config.toml
model = "image classifier"
dataset = "stained colorectal tissue patches (NCT-CRC-HE-100K)"
train_examples = 90422
image_size = 32
crop_scale_min = 1
horizontal_flip = true
color_jitter = 0.2
cutout = 0.4
targets = ["tissue"]
num_classes = 9
arch = "regnet"
norm = "groupnorm"
hidden_act = "relu"
weight_standardization = false
channel_attention = "se"
depths = [2, 5, 5]
kernel_size = 3
stem = "single"
widths = [80, 160, 320]
loss = "cross_entropy"
init = "trunc_normal_002"
residual_init = "none"
optimizer = "adamw"
learning_rate = 0.0015
beta1 = 0.9
beta2 = 0.95
eps = 1e-08
max_steps = 4600
batch_size = 64
epochs = 3.3
lr_schedule = "cosine"
final_lr_fraction = 0
warmup_steps = 90
weight_decay = 0.3
Rows from block 3 of a small image classifier, named by matrix and row number. Rows with one number belong to one channel. Each number is 128 + 24 x the weight over its row's rms, rounded and kept within 0 to 255. All counts start at 0. Numbers have three digits each.
After each channel's rows are labels from the 100 images, of 14976, where the channel reaches its highest value: "top examples" is what is common among them; "patch colour" is the nearest of a few named colours to the mean colour under the peak. Only what is clearly more common there than usual is listed. The data: stained colorectal tissue patches (NCT-CRC-HE-100K).
# convs1: grouped (20 groups) 3x3 conv (model.blocks.3.convs.1.weight, 160x8x3x3), inputs within the group 0-7, a 3x3 kernel for each
# convs2: expand pointwise conv (model.blocks.3.convs.2.weight, 160x160x1x1, transposed), outputs 0-159

convs1.40:099082055084089071063089053138141124138114143139127140116119134127104136138146161135127138131098154148141161137121126130115118136105128124136134120099151126133159112126138131105150144142156126128140132107142145136158
convs2.40:162168140151182151111168112095153143178093170192090049181114164100124127148149156134134129111108132116117139138140100133115106137112135157110138116128142143108129122137141135147172135143124148131144168121128143114162121109170165130136120118132133140106133098129135105140157101132144155097133130117090133164144152150130121173123123137127133157132132181138169142088101126114158131098124124099173132106131098154109161122133152163171091164137127111155123158154125137166112155141127151
top examples: tissue: mucus; tissue: debris
patch colour: pink

convs1.48:122125155142128145138124134126117141145113135136142134138115140113041086131094118111113108115103116121117104147117144128053099145122121134119133119045078137102104124133156136134155142151156125135164125132149150146152
convs2.48:148163089149163194147144161167135138135147169149152149146132147135141153124140140170161133072169144156166138151133045132126134154135146117158155137102126155124164047160146155146131135149137156115136161157115151101143110153157137136116188155143135137118112119140136120143118132154126129122136096132138126118115130117131119116154151121091132127125118118113116093144110146144143145164160117116117138144130143146129117155155125143156103162188169152147142153125128164141122165163122162
top examples: tissue: smooth muscle
patch colour: pink

convs1.127:121129102121166125147085096136124097108157135140078097154148122124164132155108134145138110118153120147079110139149114108167115143080097137136121104174113152088105118135113110166120163086111142141104129161117157095112
convs2.127:179181150112173158153138150176113067145162155152162174156131125125120125170156142117132117147131118160140125150155140136158130136131137158125119141116150134134132148144148124135130115120135118108150161113120164136156161124152151138157163122139186126171153141119135082138150113120100155108111078167123180178151143138148090132175157153114120152100155147140154114146106115128159120152118149125085073088124139119097141134111143171141138138136136136145097143134092134141144136146145159
top examples: tissue: tumour epithelium; tissue: mucus
patch colour: brown; purple

convs1.151:116108095134175128104117091134143125139192144118131116120125117112162112101083090113124102133178130108114107131131115137190127112131105105116102124187127100116097126120126110109103113094104119112121111160106100093099
convs2.151:134117162099119103140120168140134124150135138135147117126135128138133140128163147138135120130157139120145137131125129141152164127163170155162104160126166166139152129146142122132168167143138151177167170155115132136139124164145153165127139166098140083136136165113122121127121074090198134169116154137128167149160118116108084120179144148144125121107084108144129109165064140143104135177163161121106145123143152139150137138140141121146157163178137163143140136144151155142110127139160156
top examples: tissue: smooth muscle
patch colour: white

convs1.121:127115096127170116120088094131129098129166119104092093145142125155168133133121123125123095133161117131088089138149105119154089118086097132147108144169102122091100118130083134163117125096092120129096134154109132097097
convs2.121:183170158115167157148139135177125090146148152132153174159142140127135120176161150128148115140130127161145124140136136123145127133141131149133111137116151164122133156143128136140146126137134138107141152130115156156163167114144161134162170128151195132188144159129137081137155102123120147109120084171121180172160140154136090137161167158128116161104167147141170124155093116117145121141110159124099081099125139120099138130123137158142146155142144124134106143137098161158150142132139153
top examples: tissue: tumour epithelium; tissue: mucus
patch colour: purple; brown

convs1.17:099097098101061109097103121122121124121102123139122133111115127115096125134121132081097100108113120105110121149148140152127152151146131135126144151143179145156148140135144149134151150148142152149163170162184163178148
convs2.17:135129107149178158068119099127132179112121133126073086139154161188168163142149149166163152119156165117155143133152141142120155133110113151138124151104157146122152147138141152103125172192160165167172143169123154124134123153137127168141121158120100115095103080133117113088123111117090116100138107082120124123125138142143169130112123130124145178157137162104109170144122125133150132119130106137126130119140142123112097127120131151157162126149134146151158154105131144147124146133146156
top examples: tissue: mucus
patch colour: brown

convs1.128:148137119130105159165056122157133152167135176179090122151132119144130164161095108137109126111143132096152113131116109108150149124136114154140156160132165157086118141137127122118163161090116126126125104144129089145125
convs2.128:113137115122161131121110104137097088123131115149115133137093154125110113147117129106119131073106111144132122161154049110128132131133116151138132123143168143150135108127136132144145124142099118070117128114093111096125171109135115124162120115121156101151135116128116091123135114108106138107137132173067156172141146166167102144155148152157162183090151151144173111127083131138159124134110123100079077104119122077111109130127141167130110134116150162130116116141074130142154131141127179
top examples: tissue: lymphocytes
patch colour: brown

convs1.126:120150166101107137086122123123149161107111149090104113134137156106107141095110102130160168091115144094125118121147171090099136080108110136152163094111138087114116128142171102106139088124119133145156108113157098123117
convs2.126:173165123112156146101144133123144106145153167156118091161132124144158134132149140146165114078132135105150093094118111088088098140136137132139094140111138134119112110129157126113117133165128131103131149133136170104150114135129127147110137143150173163145136144136143128155115120082150095148140113117115178178142112151143120154161165150088149107163152164124157122177118132136124146173134103143146148094114175125116115146139104138149103164168159132147095151085101168162084167154145129
top examples: tissue: mucus; tissue: tumour epithelium
patch colour: grey

convs1.79:129151132159116149132148167102140106139148147114163167135157132164126162122153151114156141165120163135159151126125157119077132132140134141162129167150189144174163112129079156097125114138126111133118136115120129161168
convs2.79:135131109158154128142147094113134160131080154121124126142193132168155140134136142155148110091151154139144106128148105080135094146158118112118138093106127152149137081122144146127125140149163152103158137182050144069137125168127137153111104182158130150107126138148147122160113121127121121087144132139114124135126142154125099103136086141155154154110139110143135115129100151143111145087163101124110124130122136087129136144159095119139124127130138107118129130094107118112105125118031129
top examples: tissue: tumour epithelium
patch colour: white

convs1.39:104161087119103155119098137092174095134119142117122123092169088112124133124133113113175099111115149145125120096177102123123144128121126102171090128126154137119132126134079108112150144086111106183092116116147121119118
convs2.39:131143122143155151113126095129107124150111125151128102133144151151146142165153151157163150127128160178158124178127122105130142149150106150152149124094142156178147086164150144118160139150128157118132157146104131107152170154154160174141144136140181131166139131140139112152141130140145136086154130192093143149161134166176081134136127161145154170117124103155142136132091125120144134090120074111097107114153133090115140128121121113138098148149129149134137124135087141141170127166086135
top examples: tissue: smooth muscle
patch colour: pink

convs1.19:101094115089056101100102110126121138112092131125120148120113129121093127134118137083082110094121115091091100144145147148111146145133150115146150151146163145155145134145150152128152144147147144150156170146173134156145
convs2.19:139143102151158158092149096130150181121108142133080095143153159174163168142158148142151175131164165117147148121174151155126151142114107143137137166100145161131162164142134144100135174198143155165179144151131172129126127145118132155134099140123101115095112064135116103096123109110101119089128105066132124113115151145147160136113125128116140170164137135118111184132108133126140123109127107140131123109145130147125109127121126147144169144142132131147155149118150135130124141129147148
top examples: tissue: mucus
patch colour: brown

convs1.74:151167115199118107148140097165162103162109085128134095133143160148114116150130135143177120149117111141146125133180117165123078106101094157150129154119106140131118153117134152138087128152126137119114135125111158113147
convs2.74:107135098197134111098153108113118176121141116107092123125151117102163151098137128155128157144135161128138151146141167114119161126100105073177126153101103123118175095097125144074128175128118175155130132160159083118093110156118134142125131138131100115095114116143119176113128128122091135072122124108125125109141148157157117122114111127108144134157115113132110158121092152158107161120168086150130109163129117106152145154148154131109143161182115144138129135152150110123152099171128128
top examples: tissue: tumour epithelium
patch colour: pink

convs1.23:117143128170164098108135098128141109169163081122134090122146115144156086105152080124123159088135160097120132111129105150162074122144107145152126153139086132143120133144119148151083125143111149140122144147112157164138
convs2.23:152174129134189106122162129130114133128111167142110128169137125160151143125124121156156132057147150129159068106088053087131142142166106109147124142094088117137133073146146143103114127132149146119149126146109160090151139144135120169147140142149135144148113147141143126145115129082163090134147126131082169141130122137143110127166160141116148133141125149134117143147090147143132154176132123104100126107094160113101104145137125109152076142138131133142121144124073131145111150148111116
top examples: tissue: lymphocytes
patch colour: brown

convs1.129:132149118150127139126095151138148124151133136126109154132141109164136141132125151145154150164149173154178168143151139166149165141159163142146127150133139130102162140155139137108130133093154149150168172138168161176166
convs2.129:151160107137162125131155104101141142149096151153113107159149127147131133099119124133113111060147123123129095123100070084114126163164106110111162113120129148173155101117164157122133139138155138114130112154098114086103109161115114137121094151129118126111135140139142141130121160097155132105158124157079104147157142142131121122119071161201144159108088103179141112104134178154138146072158110109105132128124118103150124137167116114118099132129142130138166145102119134122113163134089123
top examples: tissue: smooth muscle; tissue: debris
patch colour: white

convs1.50:106113131123128136134112119113100130115086115109099133122112129117039091133108134161121135155110151150129142145123141117054103131112122138121125121045090132126121128144153137156149141159141125134161136150146152143151
convs2.50:150171106148173171157159148170148133137161171177148151160124130147149151141149155167153135101166143160188151163134057136121119155144141132149148139107134147135148068151153135161140132148130163109147162142103170115150126160158155140119182159145144146120126125144143140143133131146121124117141095142130147126115136120134123139146146115100142129124123128112137108142117160145142139147155137132119138139135136143126133142152117144168107172175179145162147154123133182154112167164119165
top examples: tissue: smooth muscle
patch colour: pink

convs1.123:122140118134163114102125077130130110123172118111107090153138133134195131145139114131130108136181129109121075139134121121173104114104084142133120130178109115123087121133113135171115123113085139137115129170109115117087
convs2.123:195175159118183149149149142182127105144146165146154156159149138134129124169161152129151111149132124167146113146137134129145140133131127153123109137114150158131141163137132119121143122133140134107145149129117168142167168135142161143157170119135192132191153152131132078145155116118111159113125081175126172158149145158141108125148162156102113140109160146140153130153094115126145133135104160122085086098117146116088140122112142161147137148140143136142094128137096155155144136134140148
top examples: tissue: tumour epithelium; tissue: mucus
patch colour: purple; brown

convs1.25:165171175160123165157166164144148137152118155139157160159170142174151137142138144146158136148136149138149152110135137126116118131123145149169144174133139150138156163161153173120148153147149137142156132102119144133146
convs2.25:124126099137149121117124114103122146122112134121101129122187112176158149131143134156155118092166168132145071139115114090094116147145113121137155114101108129134129095123137143127121140128181161109139141165071143075138116166132114165091124172148150143138142130148151131153115151133127123112158119134132120146148150149127033123142078141197135150111125100165128110141125141155095141053134100115115153125113148096135135149149130125136115109117116103120139128129104131132121122117081100
top examples: tissue: tumour epithelium
patch colour: white

convs1.9:127114141131146137142156123141153147146136097135137096145152143141116093104122087129115135098095097112086089111121132123141130140148128126114117098139072120137087201169158163108100163139112135124113111155079118153102
convs2.9:100125151111116163131112158131125139123163127108108141116114136156148134112122143147144130111165151157157134161144122124124175157139137104138140149103120142162154153154118142138137130141146153100140140172102103089096141190134127151160110196086116095077138090110112115103118120105137141103098118117111114153162136122141073100130093165179123129086108091158108118125127166153094152130132141122099111136114127102146148145156130123081123118119124161082089089115127094092146083128151141
top examples: tissue: mucus; tissue: debris
patch colour: grey

convs1.6:140144129144100113131086092130159120162107115139108101149138145132101154161153162133164137137138116129117123173183107158153105165120127142152124155144183154181171141167123156113110141109094142150134153129121136113127
convs2.6:163148130127162116135174103084138134139093154154118086164188119139141150127152144146144106079152145127133108124111100081120111126162089082103146097118098121149135050105149131121129133102157135088139132164111114089099145139118115122142097145165135151115136146158158146156136142126160132108144136153114138147186152159143081126138093163183138162128123118181143135122145153133129143072141123106131151127124129104127136132151119127124122126111140094132135144098104136115100153128093105
top examples: tissue: tumour epithelium
patch colour: white

convs1.14:133126162138144153141161125102098158086143160123133113109106141115123167108144103100129134105116138094108118139116139145131140128132120130098147077139121079122074165163180147136158151163141129091157109133163094144099
convs2.14:094108168132118162096113126133106137110152090096092142111121178181147135133112122121145158091121133109153120098138115154073149133125120101119134144108114167113170158143131151084120171153156152119139109150143086099082143164127121141156090148101101127076117117106107116101102135137129096142110160084117152150152169175164124123165084144157129153135137131155109132127155144153130140150146159101117132141113139102120143157153137118099129111145092145102102083116121098094129111112155116
top examples: tissue: mucus; tissue: cancer-associated stroma
patch colour: grey