config.yaml
model: "image classifier"
dataset: "stained colorectal tissue patches (NCT-CRC-HE-100K)"
train_examples: 90422
image_size: 32
crop_scale_min: 1
horizontal_flip: true
color_jitter: 0.2
cutout: 0.4
targets: ["tissue"]
num_classes: 9
arch: "regnet"
norm: "groupnorm"
hidden_act: "relu"
weight_standardization: false
channel_attention: "se"
depths: [2, 5, 5]
kernel_size: 3
stem: "single"
widths: [80, 160, 320]
loss: "cross_entropy"
init: "trunc_normal_002"
residual_init: "none"
optimizer: "adamw"
learning_rate: 0.0015
beta1: 0.9
beta2: 0.95
eps: 1e-08
max_steps: 4600
batch_size: 64
epochs: 3.3
lr_schedule: "cosine"
final_lr_fraction: 0
warmup_steps: 90
weight_decay: 0.3
Rows from block 9 of a small image classifier, named by matrix and row number. Rows with one number belong to one channel. Each number is 500 + 25 x the weight over its row's rms, rounded and kept within 0 to 999. All counts start at 0. Numbers have three digits each.
Before each channel's rows are labels from the 100 images, of 14976, where the channel reaches its highest value: "top examples" is what is common among them; "patch colour" is the nearest of a few named colours to the mean colour under the peak. Only what is clearly more common there than usual is listed. The data: stained colorectal tissue patches (NCT-CRC-HE-100K).
# convs1: grouped (40 groups) 3x3 conv (model.blocks.9.convs.1.weight, 320x8x3x3), inputs within the group 0-7, a 3x3 kernel for each
# convs2: expand pointwise conv (model.blocks.9.convs.2.weight, 320x320x1x1, transposed), outputs 0-63

top examples: tissue: adipose tissue
patch colour: white
convs1.32:494518492520448485481483492505533487518476479470497534503522495514476466475491540486533476528468462470489542499526477527472470462488534479529467534473496471486515484536467524464482480497529467459492498492507516494456
convs2.32:491510525519464464502507532503532506456480509535464498513515553464512513498502513490503483493448495438485522501465525510515511525500522481465493533510514515437542481458523513503489440525539460

top examples: tissue: adipose tissue
patch colour: white
convs1.45:471536499525480527513483511487528477527463516505468494534517524516483538541537546509483505510472496493483525532476485484572466495476503485526493539452511522470506474528493548467509510478493466499494513469520510506525
convs2.45:549499570501518493516503534468544476524512498531498498507526522523470519459547528490497466493486501455530542535518526539511534538470518521518504559513516477494524484542525506485491517548503476

top examples: tissue: adipose tissue; tissue: mucus
patch colour: white
convs1.161:475516509503513454493508520482527500500526458493482508524513485477495533505498475502483514507526480504474537543468507496458570521506478493513508506543470491518527489518512521536492494508517553487506489455565498508442
convs2.161:507497512495472458486471535475507527507535489513494505521552514516499492524455511506516521508488507472495534473467540485517503519489516503525492522495511511484554470495515502500494481525544507

top examples: tissue: adipose tissue
patch colour: white
convs1.190:497496538505502451477505507498474538510510458475511513505511459488485534526488470516502490493477484508521512506525460481500538524496494525528453480474420518524525493487538500509441494500495485491471522505467487484449
convs2.190:531474558486508466515514561483555472458493497544456476492513552490536499502492505509510475513464482453480549496465529492559543532496542495491487557498574492454561513464553540469505451542542433

top examples: tissue: mucus
patch colour: grey
convs1.155:523453480493518511492486519514461482493527506490484521529477494526541526532520547521473484501534508508493516521448482495527507479478516546492492529551532536515536528486491521536529531515529528473483515540518509511536
convs2.155:499491502517485493462471502463504442509438487470485532481471475439464486495499468485451444504482531467472516447517470485496522510475479512471532507539536502466497509496518492492504523543504488

top examples: tissue: mucus
patch colour: grey
convs1.31:508519478459518509502478541482491499495529490492487489494498497488560498494505498514505467460522499514464538521532499524578553511527503494503496487544489496495482498528482462542519491501507505512485499565536456526512
convs2.31:496470505518540500479511529462486466510478531495503543482481503510485517499511489474472473483488484482488486501478475489521474497522499476482531490524507454499495527493504488448533500490495475

top examples: tissue: mucus
patch colour: grey
convs1.266:492517505457561509498512492476487456460528501499501480530467511453514513532487492501497486454536499487508500478518480466556527491510484489526499468561530492519512509506495463540500497514491514476512443526509527488474
convs2.266:501466525541493466499505485497524463490477513507477545514462492468490538462500508478462453477451504453475509486506482484460487487483471473513484498491502465465472499491503519463483481471493455

top examples: tissue: mucus
patch colour: white
convs1.301:465501516527536453505480477504526493527564501528543529483505507525537465513485455485475506513521460515480502504523495530550502536533525500508524500513507515514520505462511518526471499469491477479507521532457502475462
convs2.301:501505481535492476492503467501472495505495505455474549490468483480467513507482512462511503470482522487506480476497479507488490508492503490471509472488452503520471478483502485512492508490518514

top examples: tissue: adipose tissue
patch colour: white
convs1.75:455528492534464487490501495459533503531449479497516494487528514521462478496532504507520500525512492481522501492506493524462508511546530459533508546448485497489499515493491506500456520534514471536507548441499506491507
convs2.75:542452559531521466514535539501563453466457518550495515501520559463534547501505520503489451487455477433476532520458524518533510499498523450489479544497539449477529525491521528452473461531511466

top examples: tissue: adipose tissue
patch colour: white
convs1.230:487499507538491471459489530484487508544502457465497519500501490444469496477459462486493448475486512485498511460509509531499465455492514498477473452478498489491448501519508537518481503510508460508497545508469479495526
convs2.230:526489507498482467511519533505516482444463492515462466488504540433531498508500506512509434501457496426467537490475530506536507533508528475456492504497522505458536480431517504498505431530525467

top examples: tissue: mucus; tissue: cancer-associated stroma
patch colour: grey
convs1.271:488545497521539504507493499448473454480573485454457489488517514490522491495476524491488487512501479462508482464514488518554519468488499493526513533549554502535507497525498517533502471503491518480503525498480488494492
convs2.271:497497492532508493530505484479498501478482526461507534516453488457483531486522512449479484452455509483504528485552476484465471472468476497522485508487482486498484479481495474530494484466526499

top examples: tissue: adipose tissue
patch colour: white
convs1.226:512529492489463486463540495506523500474469489470540490475462493529460503468472470488465485545467533500474460480494489514468501480516462473464475515460516507465475511533495494534488499541494500530488500505505482549486
convs2.226:504495532503477446498508536500538495446497491524470475513529549447492500508480505502501477503463485431496521490473530504531507522513531491448487525515523508459541475420531502485499440513513473

top examples: tissue: adipose tissue
patch colour: white
convs1.9:497510494495478529508496508513536463502474539523495530526531452498464519502469528523517483501457520517498517515532447491460525507473524507529478496477543527493527514536450486468529509468521513524487494466537523495533
convs2.9:475479512468504483486486509495506467451449487508463477473500510459493472483514478500485469519473494458448489531500524489501489508504535466434492510502516504457526491420496491489531446505493462

top examples: tissue: mucus; tissue: debris
patch colour: white
convs1.191:502468547504516460513469519480488514489528456503486505514497494514457521500505485470506521489515473492504521520499498504453526504530492464512480508534424472468530495476529500525454512472506487489477517520444470468467
convs2.191:453493542497489452496492552476545487455502502539442495509496513516498506495465497491502503489462480451480500502454505467514527546475546471501450532490543522487544494475539541513470443533513502

top examples: tissue: adipose tissue; tissue: lymphocytes
patch colour: white
convs1.305:493494467520498478511524478488474473514493522493530504490469453521493505501542494502492462515479535499552535479488469519514488509529474492461464519503523507540496462463454519547528455512457493481478508482509503549520
convs2.305:478473504474489510479460491485493462494482473480468503486472484490474469465479472447479471482494493480490479493493476493485506504482512495507485524493489510542497485497497523502518500487513545

top examples: tissue: adipose tissue
patch colour: white
convs1.130:501529509529586561525561541512502494515566530510561526479489492478491487480473470480498490514554518516536503462471478484519499485511497510492505495493506489492493481474490485493484484490484493506493492507503505485495
convs2.130:486517488508520504474515482520487493466498495488512481496488497499482516497514517498493474477502502485497484527503497489486482477514500511480504446493455474463478487507465499469516502484483492

top examples: tissue: adipose tissue
patch colour: white
convs1.48:438520501484552516467529433481485484483503502518480450460481522486498491505473499477511493466499481495506475434492490493551528478531468482502511496512499483480483456510494489549521495512475469490494493498516514508470
convs2.48:517517512502507494502552500495521517471508508496471485496476510490517502522498498488480458467487494471495499528508503485502499497524505507491444484483495476488489437496491502449505491513489480

top examples: tissue: adipose tissue
patch colour: white
convs1.119:519512457436490531508490518475510503530504508515511469476477479485467492471497470524513464429497536511474523469513493484501504505474450532521473449508539524501512461501539526474478524497487468499517498493511495511473
convs2.119:546497535504489459513526546492534508464496502547463484489525552493546513509487506511504497518460460451486554477464537494531520517506501472491454538476539491445552467462535511485471437516533450

top examples: tissue: adipose tissue
patch colour: white
convs1.104:554526521540516519515492496559530480513523496517530490496497471539501505534536500519497477538504474507501459520491460509498467505495446536530476552520514524535498520502464534507506499512478510490451509482480510487475
convs2.104:513501507475489478488505505488506523462532499500482483506521514507512478522485495487483509490485484491526503498501533474538517525499531511522481505480512503518555460519518496507500488516554500

top examples: tissue: adipose tissue
patch colour: white
convs1.304:516502489502496537498530444513513495492502528470535442502483501491502523487521440511484474482511520487530452522519491484509542487531452531482496487499529488543450489482490472484520494535494509490494473503508484529441
convs2.304:509464564509511497508505547482555450463458493542475519477500526488521509493501506478488446483477451466482518508465507496520529527488531473453472546491543497487525512496534517486512471526528502

top examples: tissue: adipose tissue
patch colour: white
convs1.238:467532485512509511490493485475538493503467484521477506519467434521523524473520494525495442486446495490461486462510456492502518506497506452508461512495518516478515485538484479467492530478487477527497484458493535468508
convs2.238:499488509514475454499495517495510492444482477498467489519492558459493502496478504473506477496452485446492502475483509507527502510499505473454472502499488507455542470420516505501476418504520464

top examples: tissue: adipose tissue
patch colour: white
convs1.76:514486508467461535507528458507491480499542522493508481519476462500523520506499521523467461485494509489472460524504449533470482519505497509478517469472535517528441502496497536497459510502479521480520476474521515515437
convs2.76:526475538541495494534520510472536452489445559510488525532533539473532574462505545470493450442481490455469512525469492525520542506496488472515464489470489503447487473507497481476487464506475442

top examples: tissue: adipose tissue
patch colour: white
convs1.110:468484477524525476441494495499518503551541503454525510470516493532511485447482523475493493531498504485466515492487500537487492478469541483496487550521470459505503471497510542503489445488525500495507541493490494487535
convs2.110:509506521511497468497506533492526499442463498528479495498504542450530505487498507484493468487460483403491518468459525480543499529502512495463488498505516491460546484447514496498494429517537465

top examples: tissue: adipose tissue
patch colour: white
convs1.232:478508528507496489510511475453495541537477461505491503486485444474514504468532469531501470500457445469466480493505494511495475469469505486487517536503477477497496465492541541484463507485505458491535547489476508494506
convs2.232:524494504506481452504497522503525502452476490506462492503504553454512508504482503496496488497441478426452526485473503497525490518500510482460475495490497503456551471418507491495484418506507480

top examples: tissue: adipose tissue
patch colour: white
convs1.310:499501501497490502496502462467523506483499536477515492473505494485497529476504499455511515477482562455533542478505502489511498484513476459501494501506543471527477454500460496537516485531430468504521471490543484519534
convs2.310:480488502472511515494472488469488472490481482489491509492485494485464466480501477457488481468512510488487465478504474495470507528488506503500494507473464516536482486505486533523536497482507556

top examples: tissue: adipose tissue
patch colour: white
convs1.292:503537486527452493488492527462516482521461496477509492479532481531452491474508518506548485539472508493500527495524486515450491487499530493529489528461502486509526537552497550482504500498546497529486515450500480499524
convs2.292:496472530494486474516475546487539465474454485543487487477519518455518501511472500524503465516472486478460554466451523493496525525461480485490470550509541516466536515485545507485479440526538478

top examples: tissue: mucus; tissue: cancer-associated stroma
patch colour: grey
convs1.277:481464498555524494476466520473450502549531490485448518484475514516528488490478528492473511538524488490495530490464503552527495497461525489483507521519490495490520477456512539525488504466530491487518523551495487491512
convs2.277:513472511549472480485504479489512464500454515502497527521456495451497534498514520475467434464475498452482516476526477516494472493491476485467508452498473495481489508498514482492483499499477490

top examples: tissue: adipose tissue
patch colour: white
convs1.105:452543501532476505503492491444517485522454484487472505473521500528482500516459511474521510527460477517469502473522510529457477519472504460522502532472490503479505476509488534490480489469504465508497546458481516452493
convs2.105:522492511505480465503498535492515494451477480508458477501487553463508493508487496507488469480447481422488519465473517496531506532496501484472480514491502501437550471452517506496487427513516478

top examples: tissue: adipose tissue
patch colour: white
convs1.11:477482496495556539529503536472493504537521551472477527513531513534531541510527534489516510540521554491499513486468500511503518504488524467474465508492513477485483497462508510508515503504518451465487518497517459454508
convs2.11:465526500472497507497508465523495523478519513481518472522498459467527484451494494513476476522486492502489477518511493463475488471518517504493509478468503455485476499471472477507525526501477508

top examples: tissue: adipose tissue; tissue: lymphocytes
patch colour: white
convs1.306:519497536514504526525552521503486513502486519513543499463483488496500514517520475485522503509485522498553526533499522511516507552555499520534533512512536519521529562551523488488492501481461494471496508490543515539499
convs2.306:486507515512496538526485503509499522544513466524475531519511497529492498497546494471493508465515502533521493507513503484544515521482520510497510555510518482521537537557526494505495526517530512

top examples: tissue: mucus
patch colour: grey
convs1.28:508527508482496462498499513481501490490551495489478459470501474503565504480503473489517520478504462478499515497528483503563524490528506472494480514553488489494476479540484465498463459515496483491455496553503460512531
convs2.28:491492499511539509486537533464480461490486537499499523482490505544504507493505504475484471482490493511494488513493481502511488503545517501518510513537504454501493528512491515453550504490479467

top examples: tissue: adipose tissue; tissue: mucus
patch colour: white
convs1.289:486467464481458488504521520529529516518518513520501517526512509528499525519521521461457449462477471507487523488477466470449489513516523498509491486487497504502523483469437499484512520535546468475469477457481507523514
convs2.289:467528494516490483500506505502489525487514521459469498537505473495515514496505516518497496521483491478526501501485511497502525503494491509524461513528501533492509495532510477542496464504508491

top examples: tissue: adipose tissue
patch colour: white
convs1.87:461530498526475485502491460456521493520493490501473467488470474430494513473502497469533516524453505520493507470524500532476495501485478472529511538461494512492505488459469455444508476505502473533513523465489510502495
convs2.87:529467561509556480526543563484562476480478522560491512472537537506532523505537516510507473512468460471474550556481540522534522505515538470515460561492552482499531544520532545463515495528524482

top examples: tissue: adipose tissue
patch colour: white
convs1.233:503516504473488522479519499520501499478487537514519475474519506543517426424519468491475497445482477501517471529492460479502503506486462514500474513506522499505473524470470462500537533479490516484499477496537525488482
convs2.233:524514507505478471514523533493520520465493506514489507510505547494546520498473513511520489494478499463494526489481525513527501530507530499481480528502515503481538463451541514517507456506522489

top examples: tissue: mucus; tissue: cancer-associated stroma
patch colour: grey
convs1.273:478485509517531487533529490472511493535544469529527505496466524518525468509497508483435522479531480520529489500465487512543464512511516514457512500526454516504508479485502514542466535508499494478529481562499502528503
convs2.273:497500495504466477460495466485501480497498511495480499476448479496502494506536496465481447482497495492533523490513516500452521466484467511505490429494499521482490480531504465549488513469510519

top examples: tissue: adipose tissue
patch colour: white
convs1.12:534477535501478511512531521534497539512496533525541537522491528503492521525533534542507530517485518524536536529477531492483509514539521527491526505493518517539530515472524505496509512531513543487538504478528528541533
convs2.12:468523482477492503494487496474486491500509492499486461518494476479485485477520479483500483480493500463504473514526492480487499518494517519484512536501515488477516469428487485505522491485469497

top examples: tissue: adipose tissue
patch colour: white
convs1.228:459543465515481482500504508484543464507495493511497511495469446489463478467470488565449495520504523539553498484499494511497502492482501520463477469470510517505485501561488492530470504522477477532479494508495511500475
convs2.228:496510484473475465496486535515504496462479485508473489519497549462495465526485508494498500496478519450507517493484540524535498532513526504480469522496486505476542452476508531519511468511502486

top examples: tissue: adipose tissue; tissue: mucus
patch colour: white
convs1.46:462508517539470459463509506507485478535478431492484509501464545495490508489500499493469458497498495476501498476488467484544539488503504502490516535464460475495520511508508537449471437505530483512480507503522501506480
convs2.46:534468532534497476525509523495524436488451510526473513493517531492512546516497518500513444491471505449455530515489519544489521494467497470517477512486500488430510494523508482478463480523508464

top examples: tissue: adipose tissue; tissue: mucus
patch colour: white
convs1.63:483509488477494502495497492476521499494503504501525498547541432521503448525526471485526483470503468457514482528543534497478541505535526478517463496458474501540488497540470487487477487490464488500469466510505482527508
convs2.63:544494497525508482494542516495493549473506526517508494524495530472531532487449525490504517512490487470529524488512513464537500489551482501500486505516511513513532486513506491536484514447517498

top examples: tissue: adipose tissue
patch colour: white
convs1.237:530518479479499526492504497500521487473458537542490480511487481519517455466484486502486482467451462502482481488515448485485521495494490497521451489478545506501486509522484474453547524488481508523482475448546529507485
convs2.237:515495525497476467508498537507525501459479485518459487494508558458518499512481496511510481507462482438474538478473519498530501525501517486466468512505508513454552471417540511496486436514540475

top examples: tissue: adipose tissue
patch colour: white
convs1.206:484513542515480459533477499504478478503501484480494448491517470440476540523505465504483488505538516461506494487473487522522460493507441511488510521473489496519557511522475448463535530512486511479518515501506501495480
convs2.206:528477539527492461528537549511550483458487512544472518503514568493547533509474526517514476513462467451486538482452523500544506516501516478503480521497523469460545488484523524465472453521539453

top examples: tissue: adipose tissue
patch colour: white
convs1.311:504559496499516539510521504472542460504497520498496479482545466497491525491491479472525444505474507510497481513547480513513539497515491472564479515482515510495503508557502509503539526505529466520457496461500490498469
convs2.311:509494543507501507514505526482554507472497497539490496499533509485540507511510508516508466507508494501508556484485544516524537521489493499472485524506551481502534510519559499494483500542504453

top examples: tissue: adipose tissue
patch colour: white
convs1.234:550518503525481486523498507510512518519555529505523503494500516473463497503474489461491497459442535508537558519523537508473527504521523528511517508496517508507513502526505539546537507523512518540517523548526497519504
convs2.234:468526509504525527508498495498507519516552533475525549536483499578497537496506529489528538477520481547546488541499471485483489480467486527499471501470513496493471484507473499490503525487482506

top examples: tissue: mucus; tissue: cancer-associated stroma
patch colour: grey
convs1.274:506458499514555491515464515503457489524556496511463506518472513492542490502458519495466505492533486518482515506465508517549502518454521520476511501530494516472526509460504522552489513459514517486525510546506511484528
convs2.274:502461524538465477477508481490518452485461517507491535514461491466493524489509516493452425483467485462494517484517491511477493487480472480490503448507489482491485504510512498475484497476478493

top examples: tissue: adipose tissue
patch colour: white
convs1.290:517485483501465475507486472523518489521530502515528507524525482524505489505512498563528506551505498554501462520495479513472483514495485528487494525483502525505492580510494561483488550493484517494472527469471508473474
convs2.290:496516497497481503515442482494496518530521484497495496504503481510481486512500478494515530491520523531512513477517506517479524507451488523523488558485513517520527495505515498527480510512528530

top examples: tissue: adipose tissue
patch colour: white
convs1.189:490516480533463501517488487492512487522465510513481511510484514478527448485511455506468496464497503487505513509483520490531458487528464526446493452455516469509516495507488526478493522467497504504452482527464460456454
convs2.189:565474570500531464503540579512552469499477509556478479471516594462546506512511503529495470530472488452486556502483532509544519500506509485531482568486553482489542517499538523461499479548524483

top examples: tissue: mucus
patch colour: grey
convs1.278:519432520514532518526537493512431519533526509516516475520476513504494510501497487502462508485528511502528524530459510519526516517527503540454514525500490509529481501448506522545518510508514508466538501514526482538493
convs2.278:506484500521471477498496462480489488510486497483482520509461492478489505509512486476479475471484514503508524491521469459476519508459482502488483435483490533480496489511487468555473521504506517